From a checkpoint of a small contrastive image-text model: encoder activation gelu, 203450 training examples.
Rows from block 2 of the text encoder of a small contrastive image-text model, named by matrix and row number. Rows with one number belong to one neuron. Each number is 50 + 10 x the weight over its row's rms, rounded and kept within 0 to 99. All counts start at 0.
Before each neuron's rows are labels from the 100 texts, of 14848, where the neuron reaches its largest size: "fires on" is the input token at the peak. Only what is clearly more common there than usual is listed. The data: photos with spoken descriptions (Open Images, Localized Narratives).
# gate: MLP gate (text_encoder.blocks.2.mlp.gate.weight, 256x128), inputs 0-127
# fc1: MLP up (text_encoder.blocks.2.mlp.fc1.weight, 256x128), inputs 0-127
# fc2: MLP down (text_encoder.blocks.2.mlp.fc2.weight, 128x256, transposed), outputs 0-127

fires on: "group"; "flags"
gate.160:43 47 73 34 52 52 32 52 61 59 44 59 51 43 47 55 58 42 50 33 39 53 55 52 43 58 59 56 36 44 45 60 48 40 48 47 37 48 44 54 53 46 51 66 35 44 34 59 38 53 55 53 52 39 68 36 53 52 54 54 78 48 57 61 51 28 65 31 59 57 48 48 54 56 57 56 56 41 37 43 55 44 35 48 45 43 33 55 53 52 45 54 47 59 42 48 40 37 46 55 41 46 56 38 52 32 71 31 51 33 68 38 64 56 42 31 43 44 42 56 52 73 38 58 46 44 47 63
fc1.160:64 47 42 43 38 45 46 60 35 46 68 58 50 63 51 52 42 50 50 61 71 26 47 59 49 37 50 42 59 42 43 44 57 59 58 44 61 51 66 41 57 62 50 35 47 58 48 41 61 51 27 42 47 50 35 46 67 34 58 56 29 39 32 31 58 55 36 42 51 43 43 59 42 59 36 32 48 44 61 68 52 57 50 62 50 55 52 40 62 60 38 49 47 39 66 51 55 58 54 53 44 52 47 60 34 58 42 49 55 65 46 65 51 55 64 70 68 56 51 41 62 45 45 34 56 54 44 46
fc2.160:64 33 55 59 55 37 33 40 64 52 44 62 56 61 58 54 35 36 54 39 35 55 42 50 45 40 56 44 52 41 47 42 41 70 56 50 43 60 52 41 53 47 39 50 48 28 59 45 50 71 53 54 56 55 46 33 38 50 57 39 77 49 67 50 65 50 52 59 47 83 62 50 42 48 51 61 55 45 57 64 53 49 76 36 46 54 35 51 44 53 57 33 46 48 55 65 36 48 34 55 52 59 67 51 50 64 45 49 45 51 53 58 56 55 60 51 42 52 42 48 40 32 44 36 46 48 56 61

fires on: "plants"
gate.73:43 49 55 52 51 44 30 52 64 62 37 67 45 59 38 42 47 48 45 50 39 59 27 45 53 56 66 63 57 60 56 42 58 47 42 31 53 28 51 52 59 58 68 57 63 44 59 55 58 35 38 55 49 55 40 46 61 61 44 34 50 52 36 50 46 41 56 57 42 61 40 50 66 49 45 58 52 44 71 50 36 49 32 47 29 45 66 59 50 43 45 35 38 61 58 43 51 60 49 60 50 43 58 69 55 44 68 31 39 43 60 39 61 44 44 53 44 56 31 49 37 52 47 67 51 44 36 55
fc1.73:40 63 49 43 57 58 58 58 59 53 46 32 47 38 58 64 57 41 51 63 58 52 69 63 47 47 49 55 39 51 50 52 48 63 61 42 54 71 57 53 41 55 32 69 51 52 36 45 35 38 45 45 43 47 50 36 37 39 49 64 51 52 62 50 45 47 73 40 40 36 50 51 34 60 57 47 41 58 46 49 60 41 58 57 65 54 52 37 44 29 52 26 46 40 42 39 49 43 55 38 38 47 53 52 31 30 48 60 71 72 50 59 42 45 58 40 49 36 62 60 38 52 50 48 41 46 56 32
fc2.73:37 48 65 59 68 60 52 64 40 51 47 46 53 45 77 59 48 45 59 33 48 44 41 32 45 49 56 55 38 44 53 63 54 40 34 42 44 56 49 55 46 47 42 52 51 42 59 61 42 50 38 52 64 56 67 49 39 48 38 55 48 52 59 69 35 58 55 64 62 21 49 64 64 62 60 54 59 56 41 69 55 55 60 53 63 76 62 48 60 56 46 62 49 38 65 66 69 49 51 46 53 54 49 42 53 63 58 59 36 55 43 38 50 40 56 54 42 45 47 41 28 55 63 57 48 57 53 54

fires on: "plants"; "."
gate.99:47 55 47 54 37 33 49 50 36 60 45 50 45 60 54 64 40 44 44 36 42 45 36 34 51 34 48 45 35 58 46 38 37 50 42 64 63 49 72 47 54 40 79 65 60 44 44 44 57 43 32 40 55 30 56 35 70 64 59 54 34 44 47 45 56 59 51 42 53 33 39 47 36 33 59 54 50 45 51 73 55 50 40 57 54 50 48 42 57 57 48 38 53 56 60 51 29 53 45 53 50 66 44 47 52 59 45 40 63 44 50 54 52 55 62 64 46 45 55 60 43 67 62 48 45 54 41 72
fc1.99:37 41 24 32 38 41 58 52 67 61 47 42 44 62 47 57 51 39 65 54 49 39 64 44 56 43 55 46 30 46 46 44 39 40 65 43 57 54 45 41 67 62 54 53 61 45 50 55 43 31 44 38 52 59 42 26 42 72 55 60 49 38 41 75 53 41 68 43 49 46 42 66 32 39 49 57 68 57 49 50 46 47 33 65 37 49 54 64 61 66 41 41 34 46 55 47 54 54 58 49 41 57 45 54 50 52 40 45 51 41 49 51 62 55 54 65 49 58 57 62 48 50 65 46 36 49 59 60
fc2.99:72 48 39 59 71 54 68 40 48 46 48 40 61 54 70 36 53 41 63 65 62 53 26 42 43 45 56 46 50 53 45 19 41 42 35 56 38 51 46 49 52 60 60 53 51 42 51 39 58 61 49 38 49 32 51 41 63 36 45 60 55 44 45 54 43 36 57 67 60 50 38 52 51 60 61 50 46 46 52 74 59 64 55 36 50 50 44 50 59 60 60 55 48 35 48 68 46 71 50 46 49 59 43 53 39 57 39 58 59 46 46 55 53 49 50 42 50 52 67 52 63 66 54 48 39 35 67 46

fires on: "group"
gate.200:45 27 47 70 51 53 56 52 69 63 34 49 54 50 53 58 47 38 48 65 38 48 54 37 48 51 57 58 42 55 50 52 57 67 66 57 57 44 37 43 47 34 63 46 47 52 42 48 51 39 49 39 57 36 62 34 58 56 62 59 52 46 38 70 48 29 54 51 40 51 35 68 22 44 48 62 52 45 60 51 50 45 61 44 46 52 43 34 47 54 53 41 44 51 52 39 63 36 58 47 64 68 70 42 38 40 59 50 61 56 53 61 57 73 53 61 51 53 40 55 59 68 62 44 58 35 41 42
fc1.200:43 63 70 22 71 55 47 49 53 59 61 47 36 32 44 57 60 60 47 60 39 56 50 49 44 59 46 61 48 51 46 39 57 49 52 66 42 61 44 54 52 36 35 44 35 36 51 51 62 57 42 54 55 51 48 61 47 48 54 39 35 56 55 61 30 50 57 49 64 45 50 60 38 50 52 31 53 63 37 50 52 66 39 51 60 58 57 75 67 37 44 40 58 61 45 51 52 55 62 50 46 37 37 42 69 42 43 58 62 49 43 35 35 48 48 44 34 43 49 45 39 71 43 49 40 59 62 57
fc2.200:42 47 57 58 48 49 44 45 35 51 50 64 50 46 55 45 50 63 40 26 54 54 49 23 55 47 50 44 54 73 67 62 56 68 38 41 45 44 43 68 60 49 72 48 37 42 42 48 55 67 41 43 42 41 43 49 42 45 42 31 35 47 40 39 57 65 43 38 48 31 57 68 39 37 59 49 60 58 66 54 60 43 58 67 53 50 49 29 50 41 57 52 44 45 49 51 47 35 56 46 51 54 30 66 44 49 51 49 41 40 52 46 44 40 31 62 49 55 34 57 53 38 48 38 40 51 63 48

fires on: "group"
gate.162:50 44 40 57 34 38 65 50 57 47 51 45 59 58 30 65 60 36 56 55 38 59 40 31 42 46 49 39 51 40 51 49 44 46 36 48 48 27 41 55 38 61 62 68 64 48 56 52 51 53 53 46 62 37 44 49 83 47 57 60 46 44 49 74 53 63 68 43 43 39 40 58 38 41 54 25 51 45 44 69 51 49 50 55 45 36 51 48 53 36 36 53 36 58 63 44 55 55 52 57 57 39 40 42 55 44 45 37 68 64 56 59 50 67 48 45 44 59 60 41 52 68 51 47 54 52 51 54
fc1.162:53 47 58 47 57 56 47 55 56 52 50 45 37 63 65 43 60 50 35 70 54 37 53 47 40 48 54 54 42 41 63 51 42 47 69 59 43 35 48 67 46 60 60 70 30 42 34 44 42 36 33 35 47 44 59 32 63 44 49 49 40 51 43 45 51 54 58 48 60 42 42 63 55 42 34 53 68 39 52 31 58 51 36 33 46 40 48 54 63 48 57 29 52 65 65 55 44 47 47 56 37 49 38 40 45 32 48 48 61 51 40 51 47 52 63 28 35 61 52 61 45 63 45 64 45 40 64 56
fc2.162:67 47 65 42 46 56 37 46 35 52 54 56 45 69 68 46 66 53 51 35 49 65 18 60 58 63 56 52 50 50 56 49 55 57 43 49 57 51 46 64 65 54 55 54 41 40 41 62 44 68 47 41 40 48 44 32 63 50 59 42 48 56 54 49 56 54 48 62 42 52 43 51 52 56 50 51 50 59 60 56 69 47 62 38 51 44 69 27 53 47 60 49 36 46 46 43 57 56 51 53 45 52 57 46 53 49 59 33 59 40 41 50 50 66 36 29 57 64 35 72 56 70 33 50 30 40 51 38

fires on: "group"
gate.141:39 62 59 49 46 50 60 50 33 49 53 48 58 38 50 68 59 26 36 51 47 56 29 24 33 46 49 45 39 56 53 42 36 54 51 41 67 38 66 63 49 30 45 58 60 52 50 41 44 30 57 49 52 40 65 55 41 65 55 62 41 62 51 60 53 53 51 51 45 49 54 51 34 65 49 59 45 33 42 40 47 50 53 42 26 52 52 51 51 37 47 64 59 72 58 81 44 53 43 41 62 50 57 45 50 46 51 45 40 51 55 43 49 34 44 47 54 49 53 36 49 64 35 46 45 48 61 44
fc1.141:54 51 56 64 33 65 53 32 49 51 64 54 52 37 48 47 52 46 47 54 35 29 33 66 36 49 55 44 37 53 52 61 41 48 49 47 44 49 68 57 50 60 54 66 61 52 62 50 57 53 42 48 63 48 51 51 40 67 25 67 30 49 52 65 51 52 56 51 64 55 41 60 45 42 40 51 47 33 45 52 55 62 38 39 61 45 48 61 56 73 60 47 51 63 49 46 42 56 37 35 42 47 78 38 40 52 61 40 41 33 64 43 61 44 36 44 50 37 45 69 45 44 41 50 49 56 51 55
fc2.141:29 41 55 65 51 49 32 34 40 51 59 55 72 41 39 69 61 40 58 46 47 61 41 61 53 57 56 43 66 59 60 37 66 60 68 49 45 64 49 51 40 62 54 44 47 54 56 55 43 56 51 52 66 58 47 70 65 46 41 81 61 48 50 51 50 44 43 44 63 50 55 62 54 59 51 38 50 51 50 49 39 34 51 53 42 60 40 59 47 66 55 51 42 64 51 44 82 55 49 60 57 53 41 67 62 64 50 47 36 51 52 45 52 56 42 53 53 56 62 65 41 56 47 41 37 36 49 49

fires on: "group"; "color"
gate.156:54 56 66 52 71 47 54 62 63 66 40 40 46 76 62 60 57 43 49 62 47 51 48 35 68 39 70 57 55 44 46 34 56 60 52 30 50 37 58 30 60 56 57 59 48 46 42 55 63 39 44 51 46 45 46 41 51 51 62 33 42 70 46 67 55 43 48 29 47 53 53 54 47 57 54 55 62 56 45 58 43 37 52 58 54 41 51 47 37 41 62 37 48 38 48 49 49 61 48 57 36 56 34 52 59 32 53 44 59 32 58 36 41 29 45 49 54 72 40 52 50 64 44 42 47 45 51 46
fc1.156:45 52 52 52 51 44 56 55 49 66 58 50 52 58 61 58 53 43 57 43 81 38 39 53 48 47 56 43 48 40 47 38 62 47 57 40 35 51 52 31 70 50 62 47 60 54 69 65 70 48 32 58 48 26 59 52 80 63 58 48 44 58 37 56 48 45 28 44 68 35 36 55 42 47 61 46 56 44 48 35 55 44 54 47 56 63 43 55 67 51 46 54 52 67 67 44 54 43 48 57 45 46 56 42 51 52 48 34 66 42 51 56 59 59 65 33 47 61 44 58 51 45 48 58 43 58 36 52
fc2.156:40 44 43 64 65 43 56 47 44 43 49 40 61 36 56 27 57 56 52 55 49 43 38 55 60 67 62 63 46 50 48 54 43 42 59 52 61 66 41 50 42 57 53 72 55 40 60 33 48 49 48 41 41 28 45 45 67 44 49 42 41 56 58 53 44 39 59 64 55 37 71 66 64 35 38 47 35 58 49 33 63 41 40 43 38 36 52 55 50 42 45 40 51 42 43 39 36 60 61 49 65 40 29 35 59 52 34 48 49 40 51 37 56 46 55 51 51 58 35 67 56 67 53 59 59 45 52 55

fires on: "group"; "guitars"
gate.46:59 42 45 55 54 41 53 55 78 49 51 45 47 59 60 53 53 39 43 55 50 33 42 35 46 40 58 55 47 52 49 31 51 45 38 28 45 47 50 61 46 50 60 50 63 39 44 48 54 41 22 51 44 34 66 27 54 40 66 66 49 48 49 74 41 50 67 40 63 39 41 50 53 42 64 47 41 50 63 58 57 60 45 51 65 40 30 38 41 31 52 60 53 38 58 57 51 54 55 56 44 52 42 46 62 41 45 43 51 50 63 52 49 65 48 52 55 67 32 38 46 64 45 46 42 35 55 47
fc1.46:58 44 50 47 46 42 39 49 39 50 43 69 48 25 39 53 47 42 53 30 33 66 59 54 54 61 48 52 59 59 56 74 46 41 27 48 34 61 44 43 57 48 67 60 41 51 38 51 48 62 39 52 38 70 61 46 55 65 53 48 51 58 34 46 47 49 76 48 35 43 41 55 57 54 49 50 47 58 42 43 51 60 43 49 45 39 66 58 48 44 48 56 38 59 60 63 68 40 45 40 52 45 66 43 42 47 45 53 45 51 52 42 73 45 39 57 51 53 49 66 66 47 73 53 29 46 42 50
fc2.46:44 40 41 57 51 49 56 61 49 41 42 34 49 60 50 65 44 68 68 49 43 62 28 45 43 34 42 44 66 38 56 46 42 68 34 61 63 49 51 50 38 53 62 43 42 50 63 56 63 55 66 40 55 55 54 43 50 44 52 60 44 64 36 28 69 67 43 50 39 61 68 48 48 44 55 40 64 52 54 47 59 38 52 65 44 64 66 38 45 40 29 31 35 67 59 44 51 34 45 51 38 50 52 54 55 58 59 59 54 62 48 50 57 48 46 59 48 39 62 39 57 58 49 56 45 63 43 43