config.toml
train_examples = 203450
tokenizer = "word"
text_encoder_dropout = 0.1
shampoo_beta = 0.95
max_grad_norm = 5.0
Rows from block 5 of the image encoder, named by matrix and row number. Each number is 500 + 50 x the weight over its row's rms, rounded and kept within 0 to 999. All counts start at 0. Numbers have three digits each. After the name is the row's rms in percent of the matrix's.
# convs0: reduce pointwise conv (encoder.blocks.5.convs.0.weight, 160x160x1x1), inputs 120-159
convs0.20 108:538525598550515502628546439566510549392496552506471430479472530527458525507429481455539476583506513584445458545448448431
convs0.21 105:449453459527458467457624492530498584534483473490447521495540454508491396451489421530590479557439513503482473492524519463
convs0.22 097:518466434448449505550522581483483487540559417480495544510460421468403578524482540410477475659459451473494446459497429453
convs0.23 100:443550445553490384486436435473507516485513501494468501412480597505499473480537545553523489457623521462481538482553543570
convs0.24 100:474376521546458482493488451489521492489456492475506595525487490509412551527477455430521438442481482505548488425451445481
convs0.25 095:475531566479498493458488540577489513452609503486508493553508497454459570475518462438530477476444540507603526434487505438
convs0.26 108:488564523521516546501524438530556591531519477472492543582551489535517429531483500498466496491451563533509598422479473498
convs0.27 103:402508379499486488593485502460456509487491440509445541420437492524501541537424547451553467558453503538494518486488444426
convs0.28 107:518606556538472531526544451489570473432471569571534535526502413498455533519531596419463524546454516515464565531472530641
convs0.29 104:592585496445468506555580504524483453444501486535519542547546444483447429520453476492517464494479585491600570509455483601
convs0.30 096:512461455522525491464522449456381594470541536504464506533407437476529459510516513541453416552418487520461555466527503562
convs0.31 101:535501457521504486540581410575447489505492488515504532444534475521445504535507554447461512610469440488505505538540418463
convs0.32 108:521537590515399464474455430486464590549509430447448433499511500479438456512568496461515433502473439463492433381405539432
convs0.33 105:424452503594447496558529421413554438492489628465557533475501435523518536488433442523429406480539568550478404593511498480
convs0.34 102:431356450498438424506470431400506498512492548586537490491575396527517530446552427520407485482418427457432488546503381493
convs0.35 107:424435554412498490506523519474542403585510413460599660512555464460407505454442513469487437498494470524532438439460508433
convs0.36 101:458513569618566489442492449523513635453530510427411605537434532449461437516448421526602457468497588586548548559466497452
convs0.37 104:442438476495516477409452517620465430493486442522580556393503543546492448479529434461522490426499504560449443465495487544
convs0.38 106:541491447560502428450442447506518463541473431488536453544511641497425521520493452469577485468496488511425448422472428498
convs0.39 105:422570532487443466445528421472432491587507431483497487541525569511431427484499546497658510551559486453531451420497632453
convs0.40 103:504488431592436483459514370537468496461546540497490473444491634461437475448482479471586540561554532552511551513496543575
convs0.41 104:525428472571479522518430533449496503478434494483435497532509560492492497484407487536402525526443614503482518658483500501
convs0.42 101:460477519588500435444441578390502581417570507461560495576543639450482446579543465452477515499481553528474495447456525462
convs0.43 107:480449439642538456475477480452477499423486328521474502508532451481578443432517495417431541520520487447506470470509519498
convs0.44 098:528557510515441572540583456555500562528493460469463574470509552506424423532394537507429498554472536501461474527489432390
convs0.45 108:515445554442523407465525479499451491480486492491499541492497509502464510575447491476497482583486529494576422514537492489
convs0.46 096:461567449501536611523539636471420534537506376500495570459436512457566464449398501500500542538524522446446526461494559522
convs0.47 097:522429467296501545522523565413506501460521536427550460521468481454522438520447585486480493430441497464478544459474540475
convs0.48 097:521514483507555433478429485604505517519493514563421490577473491456504458446522493476555494437499475532466456542464428565
convs0.49 109:502484545455431477464475566483409475512460426529469458412527436630549505459492458551429530575495511474487438410588449464
convs0.50 101:551509407503478443590554574507476468461467446442488536495520572500513499477521474549456442553502544503458539467378545613
convs0.51 100:397553468459491491435492540535557560421511599446457470436390468483474491574571493466494418596520598497500446443570440421
convs0.52 109:425399502514496610514454422487520539579509442483512438518517540536526483502470426453440437486510511490557533497490446517
convs0.53 094:481359542453457521456528581550462514396552501517588416509545479440527436524484481425558440498438551487554420438508515454
convs0.54 102:515531462466446494431469554533481460584443548499525511582549524445453523507479487437546459448526470493509459578485565459
convs0.55 113:440506443571501477427460451454451471416478488492566547457496463437435499477548609456498504524578461505479583481457526425
convs0.56 104:539473529640477473434445439461519488553549432523422470433499517439443522409471445509559560571570448474487485441434442472
convs0.57 096:449519453519479562582492521460553580486501396467508522380485545484540459471485445461577483494516563458507475494506626457
convs0.58 100:454509449524474449433474483419460551535457393477487496478571518489443460511550484547527492581535502511476430473469572589
convs0.59 101:469509576505464555517553478515491598483574444458462466500452545502484530497412551506573476490463479529490524396420520461
convs0.60 101:483419446463450439445542531548477559529509441456563545502560482506515435561493497492538423609575502473543364466543431511
convs0.61 088:500518434633454506523473473474431560482474477530526450469555483522496480419372471461581487492496475546449527591526509502
convs0.62 100:410442545380531512509428466524637545540482357439473437491492522497501536479510531547466452539535434543469482433483528494
convs0.63 100:518485438467476508531558560512458503426462556555514382457525533459564428558549421561444441547544434425454463457534537552
convs0.64 097:550482506554408465456555463556536481439541461497520550500470543618456533509516579486490557576547629557447437516442463450
convs0.65 099:462468397510507474507492440484417447419469409430492413502596478538486485526477548637487576561509519499450521449406500553
convs0.66 101:587569519484478588477541459595541473538510562445439550499500584503482558551388568536484500477508441459480533480397485488
convs0.67 104:516507480555513572432518443617592444385496576512403448424453516487568483429514513581469514573543483498511523506508507430
convs0.68 091:476546481577496507525513552477564532414498453461487519528464519474612543585450453576496396562467581548519431505528471437
convs0.69 101:559503567596499463574514475543489492590473498449429494472485523544493517460454398592639504485521522609469443463470501529
convs0.70 100:667477511545454417561498489421485540447523344523572518461515489450516456516580418500429479572480481474578428538488493548
convs0.71 097:502437549516455480466470460505486559498485447502465518431493450533563410517548507462504464588585508491523447547624488415
convs0.72 097:516455441564502467499491470473573517493434450440410587546464495520454634456453477476566514524436460489452440462430542446
convs0.73 102:513588490565497499513502429513508497441419430451458494392448650538382449543559541491463528610526509505420468425425487519
convs0.74 094:476558413423435553465478536550489467487428558480434547421535497505578435374412583582516569534571390491463544456459496561
convs0.75 091:536460437466460501474522546509607467512521502434455544488450551608511482521527583482524543472576419485500477469499494585
convs0.76 108:453414487467505464455462514593436513560507415476530490511551491524495451460495476553522525564531467511504537424491486504
convs0.77 099:452507532452529460456408446540466551489518426397439495501486608374503506550542543427546451499596537468534422450511497456
convs0.78 093:444472489462505479412432482530596544482580502500442454516461542456600486498563487514517459594619538444518435469493471511
convs0.79 100:484426588524430448467481506568433568515539633472440452532497464471450451578579462391509535496473495497516479473521541582
convs0.80 100:457528483469472516608509525483508476442557387540524517541519438487469432447620478518444408592501515516538534501411524395
convs0.81 105:541533432507461432518639557422404504510505392461518521503506457434583423493486470472479619519461498481495543478457546520
convs0.82 097:530440489431465468453471474467449450424527514571453404502550503530471596504500483447578403563532595486477432530485443482
convs0.83 105:568436457496493474438500419454556524473480451521496517469500574499501542516492459443540435547436439477453436449473526559
convs0.84 099:518499503555540496485598480539520590475501436471482479528448528457498544485501546450522453590464581517515433512488434497
convs0.85 095:519501517583465459489496522411455530491517447478411443515436515540494486517585500506474551504565537504488470547568517479
convs0.86 106:610482523534490506473520410470502555436515401504519529487492569502467544515465465384529488475468607610451476548452473444
convs0.87 098:532478481453479491439438470489494510450526400515583442546558481451449587432475449501501481557511548441438508494471483546
convs0.88 103:518585528575420476585583484551348501432482575496498510506521555492485460508511438475606479488459511506504513500487464538
convs0.89 105:432423491543459518546614563412468477549445395579497427510502464516552414505412521552463479497481451525511555392592484437
convs0.90 102:502468505610415523509526443582474464479542670506488460533546495454522506535506449485498409502555537434553470492529530506
convs0.91 097:511515450487467386480483510606484463521473532511623531524568436476383530411493528423649451448428472424559495427533456576
convs0.92 106:449592516641472515472455497523563511497548414591542450466483461426417594508548512493545472543423546504486615571476489554
convs0.93 101:471467480422439483526466430566516457642502455505442557506459544515465492525510514458472486546679519464478422493501468430
convs0.94 102:494491509463503415484546461505507537562461467479514520482512553499494490521617497470641468457583449512437489416494495471
convs0.95 109:541491501528535590581425527499534503458518454509443483463438477505568558464427448420507419490443561490570511438440436572
convs0.96 105:482407408506469539512452447568513447579488515478531534483508500504501436474514428587482425515564440515545487453447543410
convs0.97 089:524598499491403555478463486441523462508503474468478511479457487549496524545421512478492452600522524534452547448517512463
convs0.98 103:489546522554497527440488458478458512531625467470484571455448534532457441483596461445567480459525551495456440552462470495
convs0.99 101:578477483482483515513488503548481498493545493511528530602496603456490504555467542459529490433572488442475555384481469526
convs0.100 103:459465478579484529466446496454658511571463478464456463479495517396612618447479511464434444453618480483427477482490441444
convs0.101 100:497550460534446459456579601388622488495455501461455422500437491463548600526409489484567517512505499544397452477543433450
convs0.102 106:452440539596496463489454480394568538452544530550548490514516544436448473514581443532530417517477563415503453469505508497
convs0.103 098:562570519533441517487517491585479441458490619531505467460544547552550499465425500503542420461446436565478641368471476487
convs0.104 105:477375443563492450541483466423386498525538421460493556490490390456435505481557479488421479539398505458511530444508467525
convs0.105 103:564458442469372575542539476517549502571459469514479580460547495490456477521534506480494540502521581580515510427464490489
convs0.106 105:463420469611455498429473435487451480529622524560561524505577460507540493495417478557468476530581608507467487442489508427
convs0.107 100:513522489570474503560507498563415510426456450475500427424478535536446564429528459506483566434412538563522493499493464626
convs0.108 093:591407510511500457518449463425475469503636505473470493431521435399460531497443502435393483563459579577456454540394460514
convs0.109 099:449567524469461585462461526585586445406542505499538481483502605444440415544486478425543498611578438413527453417451493421
convs0.110 097:563443479512410578440471429391534504392488292508500431444448500445484490492442450441534490613494495568456484494503467499
convs0.111 105:559562468550550561601699485533436536476449466475420477460504561476459484554499444496540411503521414440535511532588569463
convs0.112 101:593486493532474376523495489419425547568502555532443497456498539447511499473559471490468493535509554470521468606564463476
convs0.113 090:451539528478470499539519503559487499604564512494452455430444593556471399476595526466446471481553527522494499452429439638
convs0.114 102:422442508547571572500488443631513617505378495458474591488463463544518495480452531504453558506484546583570559492492506458
convs0.115 103:509481469399544499603540444475507567480435471471446432485419551525481439503516537434443472556501469453506495437450520547
convs0.116 095:467458534442466431483506539394551489397466426534526403545525427514543604482463406557407576397461528438514488475520540451
convs0.117 096:540596498551497466544501390516595506498529432558476552457489564484531529449472549485505479551460490446471563518467381546
convs0.118 091:486449515535520454530466507572479549382497587519526496452515514444454473444515502438537443473450453553420518517490403615
convs0.119 103:494429501422583467473452467457465521461535525499463496457463558439540619474502539466546468407566587480438519412443493548
convs0.120 108:545457488469481498529505584585464545497446399585502491503643539519533449520507540440560464539533454479494420472501595481
convs0.121 102:447353471603459523415447494508504616557470534469523508492559429519452574480507485442566437570446551565516496493469561504
convs0.122 107:543601492562496416393484446539448654493555504486476401648541458568435435579455508520553547495419527515504546419464501448
convs0.123 105:463466491413484504522462533472574446566508480476541567480509469480500475449511544460438545446486429527514519400469476520
convs0.124 105:565452469624555506445463486430517494492479487462504582493557448503509575558447476477458425560490514455489483564495477445
convs0.125 097:471503458521495648516508582492481475460450458518495488517554373477492468543429481558476542472432453475523553439569526529
convs0.126 088:559480473533572538469469418524470540411604576466509585456474584465571435516498422475469415457548525603534475466480566493
convs0.127 098:441471537411524550468489566467490518442452407518444474506537487494553489547512553422475477561629530442508444523563502460
convs0.128 100:473434503511474543496467502472534445504446512544493612594638494558531420475529469505471479542567492449515539438629499545
convs0.129 098:461421390462525416504522452469453453423568443496450523489464486496454481550509411435500530500519435560468509450493491528
convs0.130 104:522454439526406471477503601415449495470484438484426497485510535589505537505511454541557483418497494399537476445515535587
convs0.131 093:549561405513441447542488474517496462445527461460435475487438461446440543539500485435550410471450503544465369533609458388
convs0.132 100:495461504437488599466443571512548483432516496439469516512565409449517472429476420501435443603442485480507515513587447465
convs0.133 099:461499432483508463524434467371473445528533478423478420556459509602537491486513599623477430523567438447471453435540421418
convs0.134 087:500417479498516523475598586474502480535480476493560496551546453458527564392498465457445448498439604526578554401481516478
convs0.135 093:608485505422434462428436437544516517473453460443438417576397556451468638517488486475620508546530454405557489455412428476
convs0.136 094:436525395535469460513461481481436493455483575524538528460597505404539464536519485531550447455469433500514518575638482550
convs0.137 096:611600478459431417492485448557529505482467508587453519437447491466494495465516449549492500477526470494495457570500494425
convs0.138 097:452460493429432485568515497494417506515519416393420478452501447516467415554602538429462425467527490455555421475490506516
convs0.139 095:528529469471476523504493483509503511473478443554505606463565489525521499466515466474499512493464488531469624488498584629
convs0.140 098:527508476425482499411451488447556414438534412439468457506437524410494485551531573482436522510530489453467494450451528501
convs0.141 094:498475498501539486524493508563580494556528524517587533456594477410631471485481443525518449487508407546509510451481476392
convs0.142 088:462403432596460598495562569508509493400503538565641532444544555533505524527465525498604423608492527502483493572508463427
convs0.143 086:551427525498548389474524481472508475457431468586537512534544512535522434471441427531416496449499552585474555552585534532
convs0.144 090:541452469477458432493419520453521459420628468490492428449554456483486504417516465384441459453452570471455492486516441569
convs0.145 099:425425399477478487417484544426497471471461561432438471534474606627492509499503547558454502347499482452513504502558565600
convs0.146 097:599395529533470504461490504467536523475497525490519386524449519634493563410432433527441469429478512524553527524546554551
convs0.147 100:453449599542548566486469523515494485424473505508471545528462485628583530572479438460522488535458533467533648544479543616
convs0.148 101:538518453485496459498482452503481437438491463493451575506401487493469621423459564440579534563545529531508594528440448546
convs0.149 092:517383559495449447449479419523406422550471470501581521491542478554420443597535472453553481560617536619493513511563491491
convs0.150 084:478490488492494478460571522470455468438512535566585408465580512494470444508459511410463513538452585392450516512504448500
convs0.151 107:474533453551476466429562465428426557482476461476488398483530496520449512483457496504535503455485530465507494469455479489
convs0.152 098:488482485520482538542561520506506500395533495446454453529444464459503511550433458490468478488433542514513462499437461578
convs0.153 095:513478513618459588534505524516447502544546465436420536492442407465428443471427476571454427546462592659567507505500449398
convs0.154 104:504398482483477489466552530385508496534457484472362457517420579524522518473459516547407543521501468552472518529550467531
convs0.155 099:450570487544453515634543486586495452452465575451503461465470472616433457495533464552443545522497525530436488482528554531
convs0.156 089:497417496490492451507463520408482521473478520603563418500539444457446519482565440457490473490437532395460444472553527543
convs0.157 102:508574554598517540542578538543452534449475544477471450455515466404531516440490503521564479440425492495530488496460552471